Weights of a small CTC audio transcriber.
Training: 3300 steps, batches of 64.
Data: trained on read English sentences (LibriTTS-R), 13.5 epochs.
Rows from block 3 of a small CTC audio transcriber, named by matrix and row number. Rows with one number within an expert belong to one neuron, the router's apart. Each number is 128 + 32 x the weight over its row's rms, rounded and kept within 0 to 255. All counts start at 0. After the name is the row's rms in percent of the matrix's.
After each expert's rows are labels from the 100 clips, of 14976, where the router gives the expert most weight on average: "loudest band" is the band of the loudest frequency at the time of the peak. Only what is clearly more common there than usual is listed. The data: read English sentences (LibriTTS-R).
# router: router (model.blocks.3.mlp.router.weight, 16x160, trained with AdamW), inputs 0-159
# up: expert up (model.blocks.3.mlp.up, 16x80x160), inputs 0-159
# down: expert down (model.blocks.3.mlp.down, 16x160x80, transposed), outputs 0-159

# expert 1
router.1 102 [ 96 131  74  99  99 129 134 180 198 147 131 125 117 160  57 158 178  79 144 129 161 131 170 119 139 153 115 100 157 145 119 108 127 121 196 124 115 153 140  96 133 111 181 155 158  64 120 135  98 118  94 103 131 130 161 104 137 117  86 125 150 111 104  85  95 142  76 102 135 139  97 153  96 147 111 146 143 124 106 123  77 178  40 116 136 137 160 210 112  98 162  79 128 163 110 138 180 100  84 100 130 123 120  85 187 148  94 148 143 141  90  93  77 125 179 135 161 168 162  66 142 150 109 146 143 190  84 176 207 147 146 186 116 155 168  85 161 119 101 103  68 143 159 113 140 142 104 148 145 171 136 107  93 163 151 159 134 128 120  97]
up.4 105 [ 95 105 151 171  82 167 154 127 141 149 121 118 133 131 122 168 130  97 123  81 168  68 119 184  88 155  89 115 106 140 131 117 156 182 189 135 102 200 130  75 144 153 118 122  73  92 176 154 115 139 140  81 172 166  97 133 131 120 109  98 169  59 154 156 137 169 121 159 107 136 157 128 136 114 145 115  75 132  88  73 131 108  78  78  75 131 185 189 120 146 129 141 145 144 102 142 123 139 169 163 138 131 154 163 168 110 139 149 158 128  95  94  85 146 162 108  94 105 125  99 100 111  53 140 160 148 170 136 122 173  84 108  95 122 139 189 121 121  62 128 139 139 101 192  79  99 124  80  89 165 172  80 147 115 192 135  79 108 149 132]
down.4 104 [ 80 152 138 176 176 145 129 124 122 120 158 130 113  95  96 109 164 113 110 180  57 149 109 107 162 131 143 149 150 172 132 122 132 132  87 152  98 135  66 123  88 108 111 161 128  70 107 108  85 165 174 168 105 110 140 126 141 138 147 121 134 194 111 111 151 180 146 126 112 131 119 156 117 163 111 102 108  61  75 177 100 171 105 197 146 118  90 137  71 102 101 145  77 125 138  97 151 143 153  81 167 155 108 123 118  96 147 186 134 150 135 148  72 127 142 142  98 136 149  74 177  78  85 177  95 109 165 125 169 128  72 135 130 123 157 155 124  65 132 139 168 152 159  90 136  85 117 154 101  73 211 149 141 220 146  95 161 117 112  95]
up.5 084 [107 110 145 163 140 105 157 159 155 150 147  88 109 126 106 155  99 108 115 148  99 201 137 164 140 167 143 123 173 107 150 167 176 162 168 111 116 141  60 115 124 134 158  98 111 114 164 109 166 140 151 180  81 106 128 100 147 180 102 108  81  92 107 120  41 131 112 150 152 117 125 101 118 123 103 132 166 122 168 135 124 149 128 122 124 128 109 130 153  91 132  72 174  95 173 108 133 127 172 127 148 139 151 226 118 141 144 124 174 116  64 134 162 121  80 130 128 144  88 157 137 147  65 110  87 112  80 197 155 149 174  90 162 143 116 132  65 115 157 149  91 164 126  78 142 110  76 136 126 202 126  76 136 148 156 104  71  86 123  39]
down.5 086 [111  86 109 123 107 104 111 101 139  89 115 203 206 157 118 180  92 118 104  90 107  77 127  57 153 126 146 145 162 107 136 127 206 122 141 179 126 116 100 116 125 107  71 144 117 123 154 155 183 137  78 158 136 143  87  94  88 111 139 131 134 147 126 164 140 138 105 128 125  94 125 147 155 128 157 131 195 153 163  78 152  96 141 110 164 167 139  86 166 128 114 107 159 143 102 146 137 112  99  84 161  46  99 134  60 101 161 127 109 146 126 104 108  84 169  99 156 154 148 142 205 129 116 133  98 120 109 109 147 139 147 117 120 147  69  96  81 187 187 142  81 197 111 118 126 143 191 149  56 112  88 169 122 132  81 111 152 149 170 125]
up.6 103 [153  64 150 135 175 204  89 180  94  83 124 147 126 190 140 129 169 120 109 161 103 136 113 109 173 170 118 112 126 185 162 134 100 110 161 103 141 108 131  80 128 144 167 133 159  96 138 109 126 123 173 156  90 159  92 111  95 168 124 103 116  74 103 186 113 130  70  51 142  83 100 152 178 140  93 176 197 135 132 110 108 108 143 168 134 138  86 132 117 119 114 132  74 129 131 109 131 135 127 159  83 120  71 166 142 162 123 167 104 131 165 165  97 141  65  94 105 141 163 151 105 110 133 146 122 131 152 118 150 108 122 197 174 188  91 129 158 148 133 148 118  97 117 181 135 134  93 201 130 138  60 157  67  78 102 144 105  81 115 100]
down.6 098 [154 168 146 134 123 178  94  81 146  82  63 157 138 105 107 137 159  83 133 102 174 115 176 167 106 154 123 125 163 126  86 171 116 119 176 136 152 146 165 158 111  44 179 108 109 118  83 152 162 132 105 147 130 158 151 143  83 117 151 105 114 155  88 120  89  70 161 142 153 125  84 151  72  90 186 170 104 128 103 155 171 111 158 108  85 150 130 153 137 142 151 162 133 130 202  90 145  87 126 125 118 128 122  51 160 143 132 111 134  85 145  80 144 112 122 169 136 141 157  87 115 103 112 157 172 175 117 163 118 179 158  89  78  62 149 110 176  76  77  81  86 139 117  97  80 185 140 110 126 162 120 118 142  63 131 122 118 142 175 123]
loudest band: 250 to 500 Hz

# expert 9
router.9 105 [173  98 163 162 146 106 117 126 129 158 118 106 162  78 155  62 182  97  60 170 141 134 140 169 138 130 150 170  98 136 127 210  93 104 106 135  94 113  77  88 141 158 116 154 133 115 106 135  54 132 102 131 100  89 165 141 132 127 183 138 107 153 171 131 102 137 134 110 107 138 135 172 203 127 141 164 143 144  74 121 151 186  93 151  71 166  99 195  99 178  68  77 104 162  74  68 154 131 143 120 108 124 127 121 154 100 171 129 129 106  94 127 140 108 135 110  81 104 153 102 131  90 116 159 123 150 148 104 130 192  82  64 119 128 175 177 168 119 143 111 118 165 115 129 125 148 159 116 141  79 136 135 153 124 162  47 115 111 176  90]
up.4 087 [113 144 204 147  96 161 195 151 145 146 131 109  85  99  91 151 136  66 136 122 134 118 128 127 121 134 101 158  97  86 102 100  97 149 111 113 143 136 154  88  91  92 179 149 142 140 179 146 141 157 113 101 135 126 200 161  77 133 110 116 139  57 127 162 123 129 162  52 101  96 131 141 120  69 129 121 107  97  69 199 144 130 102  97  98 145  70 142 121 110 152 186 145 160  61 202 143  99 123 165  95 119 118 119 157 162 171 121 137 137 151 144 100 119 163 106 170 135 117 142 100 121 155 177 156 137  84 115 115 102 105 179 131 166 108 181 107  99  69 162 128  76 108 177 178  91 113 148 195 106 110 129 158  90 173 102 169 130 114  93]
down.4 091 [155 146 114 106 118 109 106 104  93 187 134 159 173 131 114  93  77 103 122 122 101 127 113 122 193 157 152 105 145 128 140 121 121 109  82  76 165 114 154  77 149 138 114 176  86 152 104 132  64 118  71 182 134 145  96 195 129 110 112 121 109 129 134  36  84 145 176 133 131 119 107  96 118 173 115 121 148 199 199 111 127 112 122 112  97 123 175 106  61 141 138  65 140 140 129 125 112  65 112  97 137 134 187 110 101 148 144 164 116 142 152 133 133 138 171  96 131  56 126 152 141 193  75 122 128 131  91 155 119  96  81 142 151 110 139 167 164 141 120 145 175 185 166  58 156 142 128 117 116 175 125  61 164 137 151 182 111 135 180 147]
up.5 103 [123 166 157  90 137 193 120 123 110 111  75 167 134 138 193 162 168 114 118  32 106 165 165  65 131 134  85 117 130 151  62 100 180  92 106 139  96 109 106  59 103 138 120 124 154 113 155 137 181 161  77 102 161 125 147 152 123 185 149 137 149 122 142 152 133 228 139 149  83 103 111  69 104 166 141 115 151  99 123 120 178 120  72 122 110 144 221 134  93 152 179 153 139 190  86 122 125 100 129 125 115 149 124 152 113 135 133 140 118  65 122  95 102 104 145 157 130 125 119  97 116 108 124 160 146 122 118  98  62 103 120  76 112 122 151 163 180 153 104  70 150 163 165 104 107 139 123 164 124 139 134 109 168 140 134 111 151 171  87  91]
down.5 100 [111 108 139 186 146 119 113  48 164 148 166  65 106 138 143  84 139 110 134  94 127 120 130 111 151  30 135 130  74 208 146 185 116 137 157 101 117 173 145 144 167  95 218 145  89 163 114 117  77  88 146  90 197 142 152  84 148 152 122 107 106 150 176  88 126 116 142 166 107 119 183 129 172  88 133 160 102 117 144 133  67 163 142 138 138 155 134 111 137 147 110 125 119 161 149 180 114  82 164  97 150 132 135 174 100 111 106 111  67  84  93 176 103 158  91 147 144  79  94 152 111 123 105 125 141 142 152 131 131 127  97 122 158 100 110 110 104  82 215 142 135 106  94 142  53  72 144  92 108 121 163 144 125 150 132 137 117 122 118 152]
up.6 092 [ 66 101 144 100 130 133 132 136 238 141 167 150 106  94 128  88 106 142 112 101  97  79 128 176 101 164 123 121  82 137  93 206 142 125 114 141 120  91 134 103 150 117 182 123 114  97 118 137 144 127 160 155 166 120 128 127 156  76  96 132  63 118 110 167 109 158 175 161  68 138  99 149 152 140 203 118  83 144  91 100 135  83 123 117 105 165 119 173 140  99 105 146 207 180 174 140 115 141 163 158  73 135 130 153 139  96  89 136 131 130 109 102 195 123  77  90 160  84 127  77 104 150 105 170  72 120 143 137 134 154 131 125  72 129  80 113 172 124 135 118 111 174 122 188  91 103 189 126 131 128 103 204 156 120 133  98 112 108 127 114]
down.6 092 [156  77 147  72 136  90 118 147  65 123  99 155 172 103  85 181 151  75 116 139 224 142 150 143  70 119 110 219 136  94 115 123  78 144 167 140  91 123 121 170 126  73 125 142 132 136 137 151 128 112 104  59 153 137 173 146 150 181  68 137 153 195 100 117 132 123 117  68 189 156  97 131 137  96 142  94 149 143 128 122 148 109 161 166 108 150 131  62 119 138  90  66 127  97 115 121 146 132 101 124 142 132 129  98 138 139 112 151 159 125  76 169 180 118 140 151 144 130 142 115 117 128 169 118 167 163 126 126  92 106 139 114 159 107 167 114 111 161 100 205  69  96  92  76 110 132 148 162 186 128  94  85 119 128 156  88 102 107 144 184]
loudest band: 4000 to 8000 Hz

# expert 6
router.6 106 [193  90 107 138  70  66 121 124 124 161 157 111 110 106 144 112 125 136 118 123 147  73 189 110 136 159 158 139 124  91 101 132 146 123 157 150 206 108 112 161 137 138  92  66 188 142  91 114 122 103 124 124  89  93 104 107 108 102 100 105 124 172  92 182  77  54 145 111 135 161  90 150  85 138 141 138 182  91 125 103  91  89 115 119 125 169 100 101 176  84 126  94 164  91  99 126 133 177 167 110  90  60 137  54 163 189 122  80 111 125 118 124 125 129  91 178 182 115 105 197 155 152 185 106 122 148 149 105  84 128 142 128 161  74 106 159 104 121  98 131  93  80 113 125 121 173  79 180 153 113 109 118 154 125 119 137  93 129 114 165]
up.4 101 [146 136 107 110  98  74 153 109  96 125  90 112  74 168 132 156  81 111  76 160 109 114 128 147 150 134 118 101 152 130  50 153  83 163 123 141 237 116 117 122 139 117 103 141  81 166 128  89 198 124 160 114 108 127 119 100 141  88 121 151  38 136 181 156  85 141 178 140 100 110  98 183 109  87 141 123 117 167 118  75 155  94 131 159 140 137 119  98 124 101  70 163 104 113 135 146 177 188 131 177 152 125 179 101 138 143 151 177 138 105 133 138 114 100 122 109 166 112 144 126 167 118 112 192 162 118 104 162 137 133 181 172 184 117 167 173 151 130 127 133 124  71 148  88 146  90 134  82  84 143 122 156  56  97 102 127 157  89 166 138]
down.4 108 [125 124 123 106 155 138 123  99  80 173 103 127 124 120 113 153 171 154  86 151 148  74 150 154  86  95 140 115  54  86  90 156 125 100 111 155 196  78 102 134  49  89  83 121  67 135 122  90 163 219 178 141 192 172 146 112 142 117 107  96 105 164 158 192 119 169 141  97  94 147 113 173 108 110 139 170 128 123 166 141  95 127 189 111 140 107 166 117 107 158 103 132 169  90 121 104 138 146 106 166 122 106 116 160 168 150  77 100 102 151 147 124 125  98 151 157 128 114 125 126  93  90 104 102 132  98 181 119 113 150 153 177 156 113  79  92 150 175  67 139 162 166 153 105  81 118 127 176 130  41 138 134 177 153 157 106 129 114 153 137]
up.5 088 [106  84 143  95 137 162 124 154 147 122 113 145 104 109 118 122  82 109 156 126 131  93 115 137 230 137 163 120 163 189 105 123  88  99 127 106 139 143 127 189 101 119 164 196 147 179 116 121 153 160 147 140 144 101  55  80 110 193 183 138  66 123 111 102  88 115  91 107  91 161  93 135 119 108 158 163 152 165 145 119 123 134  86  71 176 143 137  91  45 128 152  84 128 112  75 150 110 118  98 169 153 132 126  99 139 157  91 114 142 182  58 158 162 127 112 174 109 121 148 166 109 164 134 110 159 152 110 107 102 141  96 145 144 154 149 115 165 124 162 155 105  94 159 165 147 179  81 115  95 152 127  95  46 131 169 111  88  79 175 136]
down.5 085 [121 138 150 151  90  61 171 186 130 161  77 100 144 152 123  84 181 148  97 113  64 123  99 156  97  76 128 128  85  92 194 146 158 118  96 114 171 109  46 107 130 181  70 100 128  88 106 122 106 115 168 139 142  85 152 142 160 125 121 144 131 143 131 132 120 113 179 168 115 144 113 171 132 130 164 105 178  72 162 142  99 110 153 119 103 135  96 109 128 133 144 114 180 148  95 124  96 136 161 149 158 176 165 111 119  74 170 164 169  97 142 121  79 120 140 146 179 134 140 149 118  86 151 128 185 128 183 133 136 150  93 161 158  92 150 187  86 108  62  86 171 168 149  45 118  81 121 120  87 136 145 151 177  91 119 144  88 129 129 144]
up.6 095 [128 138 157  84  75  81 140 112 175 145  72 141 129 141 163 124 111  79 110 149 138  86 148 135 121 156 143 168 136 154 122 153 106 108 126 119 147 150  89 148 151 216  62  88 152 149 104 112  69 121 120 122 123 110 171 155  86 144 130  83 109 199 109  92  98 154  80 104 183 108  91  68 146 140 166 131 150 158 126 135  89  95  60 155 119 118  86 107 137 150  73 108 136 161 121 108 107 129  72  51 147 109  78  75 135 165 106  97 154 194 152 156 152 127 135  85 163  92  84 125 123 115 143 108 155 129 122 213 173  93 127 159 149 166 125 137 188 148 164 129 144 160 164 138 181 126  87 149 163 138 117 171 105 127  93 152  84 153 147 105]
down.6 094 [115 192 173 126 126 114 107 153 139 115 120 110 114 102  98 133 104 103  88 122 102 120 137 112  72  75 144 117 170  48 129 144 153 172 139 121  73  89 141 148 153  70 165 161  82 125  98 128 133  69 132 155 141 150 118 162 113 186 148 145 162  98 159 122 115 118 134 149 122 144 173 115  76 118 103 156  82  77 137 140 132 127 155 126 143 146 172 139  30 116 121 168 144 118 103 142 124 103 169 120 135 149 157  76 149 126  96 112 155  96  91 123 121  76 125 160  95 133 177 140 138 147 186 125 147 139  97  93 124 200  78 159 115 107 228 156 161  81 110 140 141 107 145 108 117 137 111  96 130 104 144  55 218 171 193 156 169 127 101 151]
loudest band: 250 to 500 Hz

# expert 13
router.13 089 [139  94 164 140 145  70 126  46  76 117 125  95  59 154 179 159 103 103  71 145 122 157 129 114 116 118  97  99 175 169 164 154 149 122 131 122 146 125 101 103 107 160 171 172 157 140 147  92 159 151  88 136 181 161 114 125 143 116 144 114 166 153 106 154  84 135  88 155 190  87 109 170 167 101 154 159 156 125 115 142 131 120 123 118 111 107 109 153 105 138 144  95  61 131 103 115 130 117  93  96 103  78 190 101 130  66 177  96 166 118 165  61 158 115  95 147 109  87 132 169 105 130 142 187 167 150  98 134 198  75 205 115 169 147 188 150 117 113 166  99  95 122 143 123 145 160 110  90 175  99 162 142 116  71 143 130 173 125 111  97]
up.0 100 [110 142 111 152 164 144  90 101  73  65  89 110 187 140 102  95 115  95 152 118 173 125 178 149 135 145 153  64 176 132 138 112 123  95 117 176  70 111 146 119 139 184 155 189 102 126 110  69 112 160 115 160 107 128 140 120 173 173 147 122 114 116 136 134 147 152 117 105 216 178 149 162 103 145 140 158  99 127 115 177 122 154  91 166 119 100 163 161 143  90 111 158 177 176 137  94 169 124 105 182  92  61 142  93 119 109 141 125 185 162 161  75 126  76  82 115 128 111 112  82 112 119  84 142 114 141 115 119 137  99 125 136 132 171 149 187 155 152 148  47 105 123  66  89 110 147 129 128 143 108  69 177 107 139  87 190 143 103 117 123]
down.0 097 [ 98 131 110 187 125 124 151 164 162 101 159 158 204 128 132 162 150 132 106 191 112 134  40  96 146 139  78 180 139 114 163 122 128  65 150 126 155 111 102 120 117 165 122 174  76 173 123 128  92 138 179 114 131 136  87 122 132 128 133 100 123 131 114 123 159 101 112 120 134 149  73 123 141 182 101 135  84  89 129 165 105 115 108 150 110 125  97  58  71 159 163  74  68 118 129  81 142 119 145  82 183 135 102 135 125 110 137 119 112 107 115 171 173 136 140 190 140  84 145  99 173 124 103 144 168 130 109 142 124  89 174 134 179 134  29 111 145 117 139 141 117 149 121 113 134 127 148 144  29 175 125  53 184 151 165 127 125 150  92 131]
up.1 099 [107 148 115  93 161 127 123  99 131  86 111  88 128 179 101 130 137 150  93 111 138 122 104 140 127 128  48 124 173 143 108 187  55 165 113 205 181 111 150 148 162  78 121 134 138 163 154 100 154  92 143 222 204 143 177 135 134 135 128 168 146 154 128 176 137 103 156 127 194 150 119 127  96 114 139 105 171 113  82 114 101  86 120 137 124  95 153  81 140 141 122 149 178 164 121  84 113  93 162  77 124 136  82  98 127 107 116 143 138 143 126  91 112 124 139 109 103  98 122 159 102 127  89  94 195  79 124 175 170 141 112 152 180 128 137 172 136  64  59 115 115 158 156  81  73 151 124  79  72 136 187 135  76 112 118 155 128 148 130 137]
down.1 100 [ 91 111 124 107  97 147 124 230 198 141 116 132 117 151 151  87  66 169 147 138 128 116  88 120 203 150 103  72 140 116 137 131 113 121 107 115 115 103 120 132 141  90  97 178  88 114 145  99  89  57 131 112 161 138 110 135 162 123 109  73 171  80 175  67  66 115 155 101 104 161 150 105 114 148  98 146 141 153 212 101 101  96 100  98 105  98 137 128 159 170 130 132  36 182 148 113 112 152 144  81 146 151 111 131 167 147 145 104 115 149 127 133 122 149  70 121  56  98  89 200 162 142 136  98 162 162 129 177 128 132 111 148 119 120 147 179 153 154 135  98  94 139 149  74 125 122 121 104 131 152 159 149 116 121 185 111 166 168 161 129]
up.2 105 [114 135 154 131 133 166  78 120 163 112 104 104  98 113 121  95  95 159 107 120 118 161 126  76  47 144  98 106 182 136 144 162 110 165 175 191  92  88  83 141 128 132 135 130 181 167  41 163  90 138 117 147 173 156 130 126  99 145 164 145 193 195 119 113 167 108 194 131 130 174 118  96 161  83 122 127 130 124 161 137 153  78 169 125 169 116  97  88 131  74 125  85  66 142 132  68 105 111 122 155 138 108 123 113 109  93  86 103 147 119 129 101 157 121  90 119 151 124 136 115 159 183 120 160 160 212 157 103 123 155  72 141 103  84 170 129 111  64  96 142 132 162 135 182 101 146 167  80 115 171 134 157  86 141 110 122 146 128 124  79]
down.2 105 [ 67 112 115  95 166 172 137 143 188 111 104  95 174 146 165 121 118  89 155  86 101 179  97 107 189 134 106 123 206 114 106  94 125 218 141 145 162 106 118 124  96 139 131 123  84 200 158 103 142 133 128 106 143  91 142 145 137 121 117 127  75 119 117 120  95 109 137 167 157  95 105 155 171  89 152 157 170 161 136 116 159  52 111 123  99 115 175 163 116 131 164  83 141  98 109 102 143 135 111 180 136 193  39 125 118 117 180 129 112 112 147 126 194 139 108 140  87  66 128  94 136  84 159  81 141 150 149 136 124  84 150  99 138 132 134 173 130 146 107 173  89 134 135  97  88  99 103  83 118 154 134 181 126 103 162 106 129 166  82  58]
loudest band: 500 to 1000 Hz

# expert 15
router.15 090 [ 92 168 191 126  92 109 125 112  94  80 153 152  94 152  68 136 116  52  84 156  72 146 104 143 101 103 163 132 143 158 128 184 122  87 120 135 121 102 101 118 190 103 162 110 163 165 127 178  90 145 120 211 131 161  99 145  85 157 186 134 151 171  72 120 174  82 135 127  92  97 109  74 145 110 133 117  85 136  98 130 177 130 115 115 110 149 107 104  95 132 136 103 132 115 161  89  80 104  96 157  91 107  86 116 113 134 118 158 133 151 165 140 141 160  84 163 113 137 112 142 184  81  62 112 171  73 138 169 128 166 102 151 150 149 106 102 105  94 139 117 118 199 111 114  94 167 126  97  84 110 170 143 160 163  89 150 199 101 152 170]
up.8 100 [ 71 157 101 127 133 201  97 150 165 133 118 179 110 176 161  89 150 108 137 149 175  47 100 150 145 111 185 143  82  83  67 188 121 121  55 176 118 125  97  93 139  88 115 107  98 135 163 142 125  91 153 168 108 147 189 151 186 111 110 102 126 180 101 147 118 132 104  78 158 164 133 105 143 101 105 153 108 163  63 148 190 102 126 112 137 115 154 138  93 139  91 115 108 112  85 141 153 169 118 156 103 144 111 145 151 156  60 160 140 152 158 125  97 122 117 109 102 130 128 127  98  90 153 115 200 100 159 192 160 138 101 130 127 132 150 104 116 143  91 120 149  95 173 108  85 125 174 147 112  68 175 165  76 159  66 119 115 141 127 104]
down.8 094 [123 147 123  63 114 110 165 195 153 119 134  37 156 123  76  99 102 124 161 155  94 139 208 137 133 122 117  89 119 109 166  88  87 115 135 137  92 193 126 113 110 118  65 163 177 151  64 133 115 108 139 144  80 208  87 111 157 176 103 129 132 139  84 102  58 189 153 156 113 104 139  81 105 139 151 131  82 103 170 135 115 103 158 147 134 148 117 100 165 106 121 138 142 161 176 140 139 100 165 126 184  92  72 125 143 140 158 137 109 131 105 119  80  82 124 160 101 226 142 107 160  88 162 147  83 170 134 118 123 120 151 152 131 101 133 127  73  96 117 135 149 165 141 163 149 114 117 110 101 128 160 118 136  66 149 111 136 143 176 164]
up.9 099 [ 79 223 167  88 166 130  91  57 189 140 130 170  30 148 129 133 134 105 168 157  57 125 163 137 136  85 151 155 153 182 121 119  93 146 112 174 156 190 137  88 134 117 150 142  81 129 175 171 145 120 145 128  93 199  63 108 114 115 102 139 101 146 112 119 151 132  80  85 155 144 116  83 145 158 120 112 123  97 119 107 124  84 149 133 179 128 101 131 115  85 103 136 109 156 156  95 161  81 126 117 185 164  78 138 162 130  95 173 137 118 143 107 135 139 109  97 142 150 112 130 131 152 145  80 166 154 136 122 144 112 103 136 101  84 109 165 167  94 118  63  74 145 126 120  95 104 123 122 147 121 168 133 158 197  55 114 152 155 120 135]
down.9 088 [ 80  84 124 160 127 161  98 177  76 113 128 115 180 159 108  89 112  97 127 115 128 159  51  97 121 197  93 147 131 108 149 132  94 146 156 132 121  81  93 171  87 177 102 114 131 132  65 178 118 136 144 136 122 102 114 180 107 112 116 174 145  89 176 183  83 143 107 146 176 142  93 130 109 143 117 113 130 124 185 128 159 132 113 119 136 146 130 104 118 122 142 129 162 148 124 195  75 144 153 103 102 102 115 170 153 118 143 202 128 133 141 142 115 155 114 167 149 121 119 123  96  88 209 136  54 141 133 127 144  64 174  93  88  85 139  83 167 105 152 144 135 118  94 141 164 130  94  77  68 140 158 156 126 112 216  86  96 151 139 190]
up.10 095 [131 112 151 159 132 183 136 122 148  92 108 102 115 118  78 168 124 131 132 141  91 113 140 136  63 135 169 145 168 119 134 195 159 128 157  73 135  98  61 122 133 113 150 146 149  98  91  62 148 131 137 132 169 101 126  87 131 106 127  97 148 101 111 151 116 122 168 198 145 132  78 144  86 134 185 144  88  48  94  98  66 196 114 135 104 132 132 118 123 161 113  80 181 183 114 153 159 202 126 149 122 125 131 116 123 106 150  82  93 124  82 153 113 132 138 140 130  91  88 154 109 109 202 120 155 126 230 158  97 103 130  97 130 123 117 178 131 151 156 140 154 105  83  99 145 144 130 176  79 166 118  77 187 139  81 173 111 102 107 147]
down.10 093 [174 126 112 121 127 137 151 150 118 150 122 127  63 135 174 167 110 130 167 162 152 184 141 122  56 170 136 147 183 135  83 110 127 115 181 145 126 149 171 161 136 109 155 142  73 101 110 137 126  95 110 147 173 117 170 158  26 153 134 133 127 159 116 133 139 137 142 108 143 167  54  94 167  56 125 190 116 145 154 185 163 104 136 140  66 182 138 168 106 151 167 126  75 101 141 143 125 126 112 129 126 119  76 157 137 150 133 129 127 181 140 143 126 123 139 120 169 125  60 143 100 133  55 111 148 134  50  73 106 174 100 141  98 124 120 110 114  83  68 170 105 103 127 126  76 110 111 121 130 148 138 130 155 102 153 120 127  40 158  92]
loudest band: 4000 to 8000 Hz

# expert 5
router.5 102 [111 179  91 117 171  62 116 111  86  87  90 101 111 183  97 127 104  63 159 169 152 152  94 118 197 185  86 133  96 140  81  76  66 145 118 146 189 120 100 113 129  92 100 172 131 147 152 104 125  84 130 159 107 169 107  61 185 139 133 133 139 117 143 124 105 127 148 165 101  86  86 125  82 116 120 103 126  98 108  80 112 124 163 172  71 143 105 118 144 148  93 104 160  93 138 142 155 131 108 165 169 113  89 140 105 146 125 186 125  88 122 155  94 155 149 170 123 151 156 130  90 138 110 135  72 155 159 147 110 112 168 109 106 127  80  69  82 163 158 146 102 144 140 104 196 150 124 188 131 184  97 114  72  80  75 132 134 110 141  95]
up.8 114 [ 94 123 150 138 125 125 172  81 171 119 128  53 141 133 184 124  73 132 137  97 148 130 136  80 184  97 100 157 120 106 137  92 105  81 143 124 121 105 137  91  42 143 130 121 132 109  96 142 175 156 139 153 130 136 158 185 141  92 193 158 152 100 157 170 196 144 100  93  85 162 109 153 137 168 104 155 159 112 113  99 107 132 170 118 209 153  87 113  91 173 140  92 146 147 158 171 148 105 137 181 129 175 115 198 104 138 130  78 139 144  71 121 127  94 114 113 130 145 147  53 119 124 180 132 139  80 134 172 135 136  73 118 151 120 184 143 100 150 135 118 143  91  60 173 151 106 100 165  97 146 119  86  95 153 111 110 150  79  94  92]
down.8 112 [ 89  99 110 117 132 129 138  89 133 127 143 128 133 143 171  96 109 120 138  92 154 152 168 159  96 130 106 163 132 132  90  80 146 165  95  97 137 139 151 143 161  69  35  94 136  94 138 170 125 136 116 159 115 157 144 162 124 124 178 130 114 190 125 104 141 110 128 108  92  93  82  75 150 102 111  94 162 181 171 100 197 121  87 133 164 189 134 131  67 103 168  96 129 128 135 149  40 128 125 157  68 161  98 128 159 113  67 171  95 162 156 154 104 153 158 173 122 147 131 107 107 144 125 148 136 130  68 146  89 162 140 188 125 131 146 111 124 117 172 145  79 128 105  79 166  78 101 210 143 167 171 100 135 147 134  94 118 184 121  60]
up.9 108 [125 187 130 130 137 157  71 134  94 124 117 130 140 153 117 131 121 107  94 100  79 125 112 102 124 104 158 108 168 159 175 126 163  52 149  91 116 138  80 112 150  80 142 136 195 170  78 107 167 141 152 132 220 157 144 139 114 167 121 154 119  93 118 102 130 168 161 106  93 147 144 158 115 136  95 147 119 159 141 138 123 160  55 125 162 135 149 107 127 161 181 115  65 129  91 116 143 132 125 162 148 136 143 101 103 170 172  96 155 148 127 126  92 225 124 167  34 135 137 108  98  85  90 167 211  84 187  42 114 125  69 161 103 141 103 122 124 116 138 105 120 155  96 142 137 100 140 134 122 113  60 159 121  92 112 146 115 133 130 120]
down.9 111 [150 116 185 129 105 144 171 124 122 116 153 140 119 144 144 106 177 151 132 143 103 153 102  61  99 181 164 121 107 103 165  98 137 164 120  51 103 111 110 140 143 148 157 173  71 130  85 106  74  41 113 134 108 137 105 127  89  88 124 119 144  39 124  85 158  95 110 126 122 105 151 106 111 114 134  74 124 189  79 124  80  65 152 148 159 127  98 114 166 133 145  87 176 161 167 145 157 214 111 100 155 114 157 123 101 178 133  70  98 119 145 177 156 150 153 150 115 137 104 170 145 130 147 183 100 128 130  62 182 114 166 172 113 130 152 174 194 122 160 134  87 142  98 148 159 161 105  96 117 130  76 135  89 123 136 133  98 146 140 115]
up.10 097 [124 171  97 110 124 103 134 157 128  95 115 110 119  90 108 146 189 181 163  35 119 101 133 167 174 135 163 164  81 127  92 139 180 159 155  54 131 151 174 138 128 113  61 200 141  51  75 168 144 157 150 137 147 180  97  87 167 167 129 139 117 108 138 152 180 177 188 151 121 143  97 121 118 145  97  67 148 106 134 137 128 143 152 138  86 136 153  81 101 146 149 122 143 123 137 139 129 166 130  75  91 160 169 148 145 126 126  81 117 114  34 122 106  76 152  87 125 110 176  97 143 113 108 114 133 108 117 144  64 147 134 121 151  96 104 139 166 115 117 133 119  76 150 157 114 127 124 111  93 129  92  59 177 134 158 131 175 119 119 170]
down.10 094 [139  97 105 150 136 135 117 129 110 175 169 116 133 115 124 101 109 146 133 182 109 175 130 167 161 112 159  92 136 147 144 132 129 158 136 144 104 122 125 150  91 129 161  69  37  96 211 143 108 172 141 111 100  60 108 172 119  63 150 111  97 173 117  86 114  94 116 129 168 187 120 128 125 139 122  95 185 167 120 137 191  92  96 118 130 122 129 124 122  36 136 203 139 110 129 127 182 121 117 178 125 122 113 145 125 117 128 133 161  97 148  87 112 135 107 117 139 174 110 121 112  81 108 123 167 102  79 124 112 152 147  48 129 163 200 135  85 120 187 133 159 168  66  98 105  87 148 142 138 103 148 127 127  93  63  97 134 147  92 200]
loudest band: 250 to 500 Hz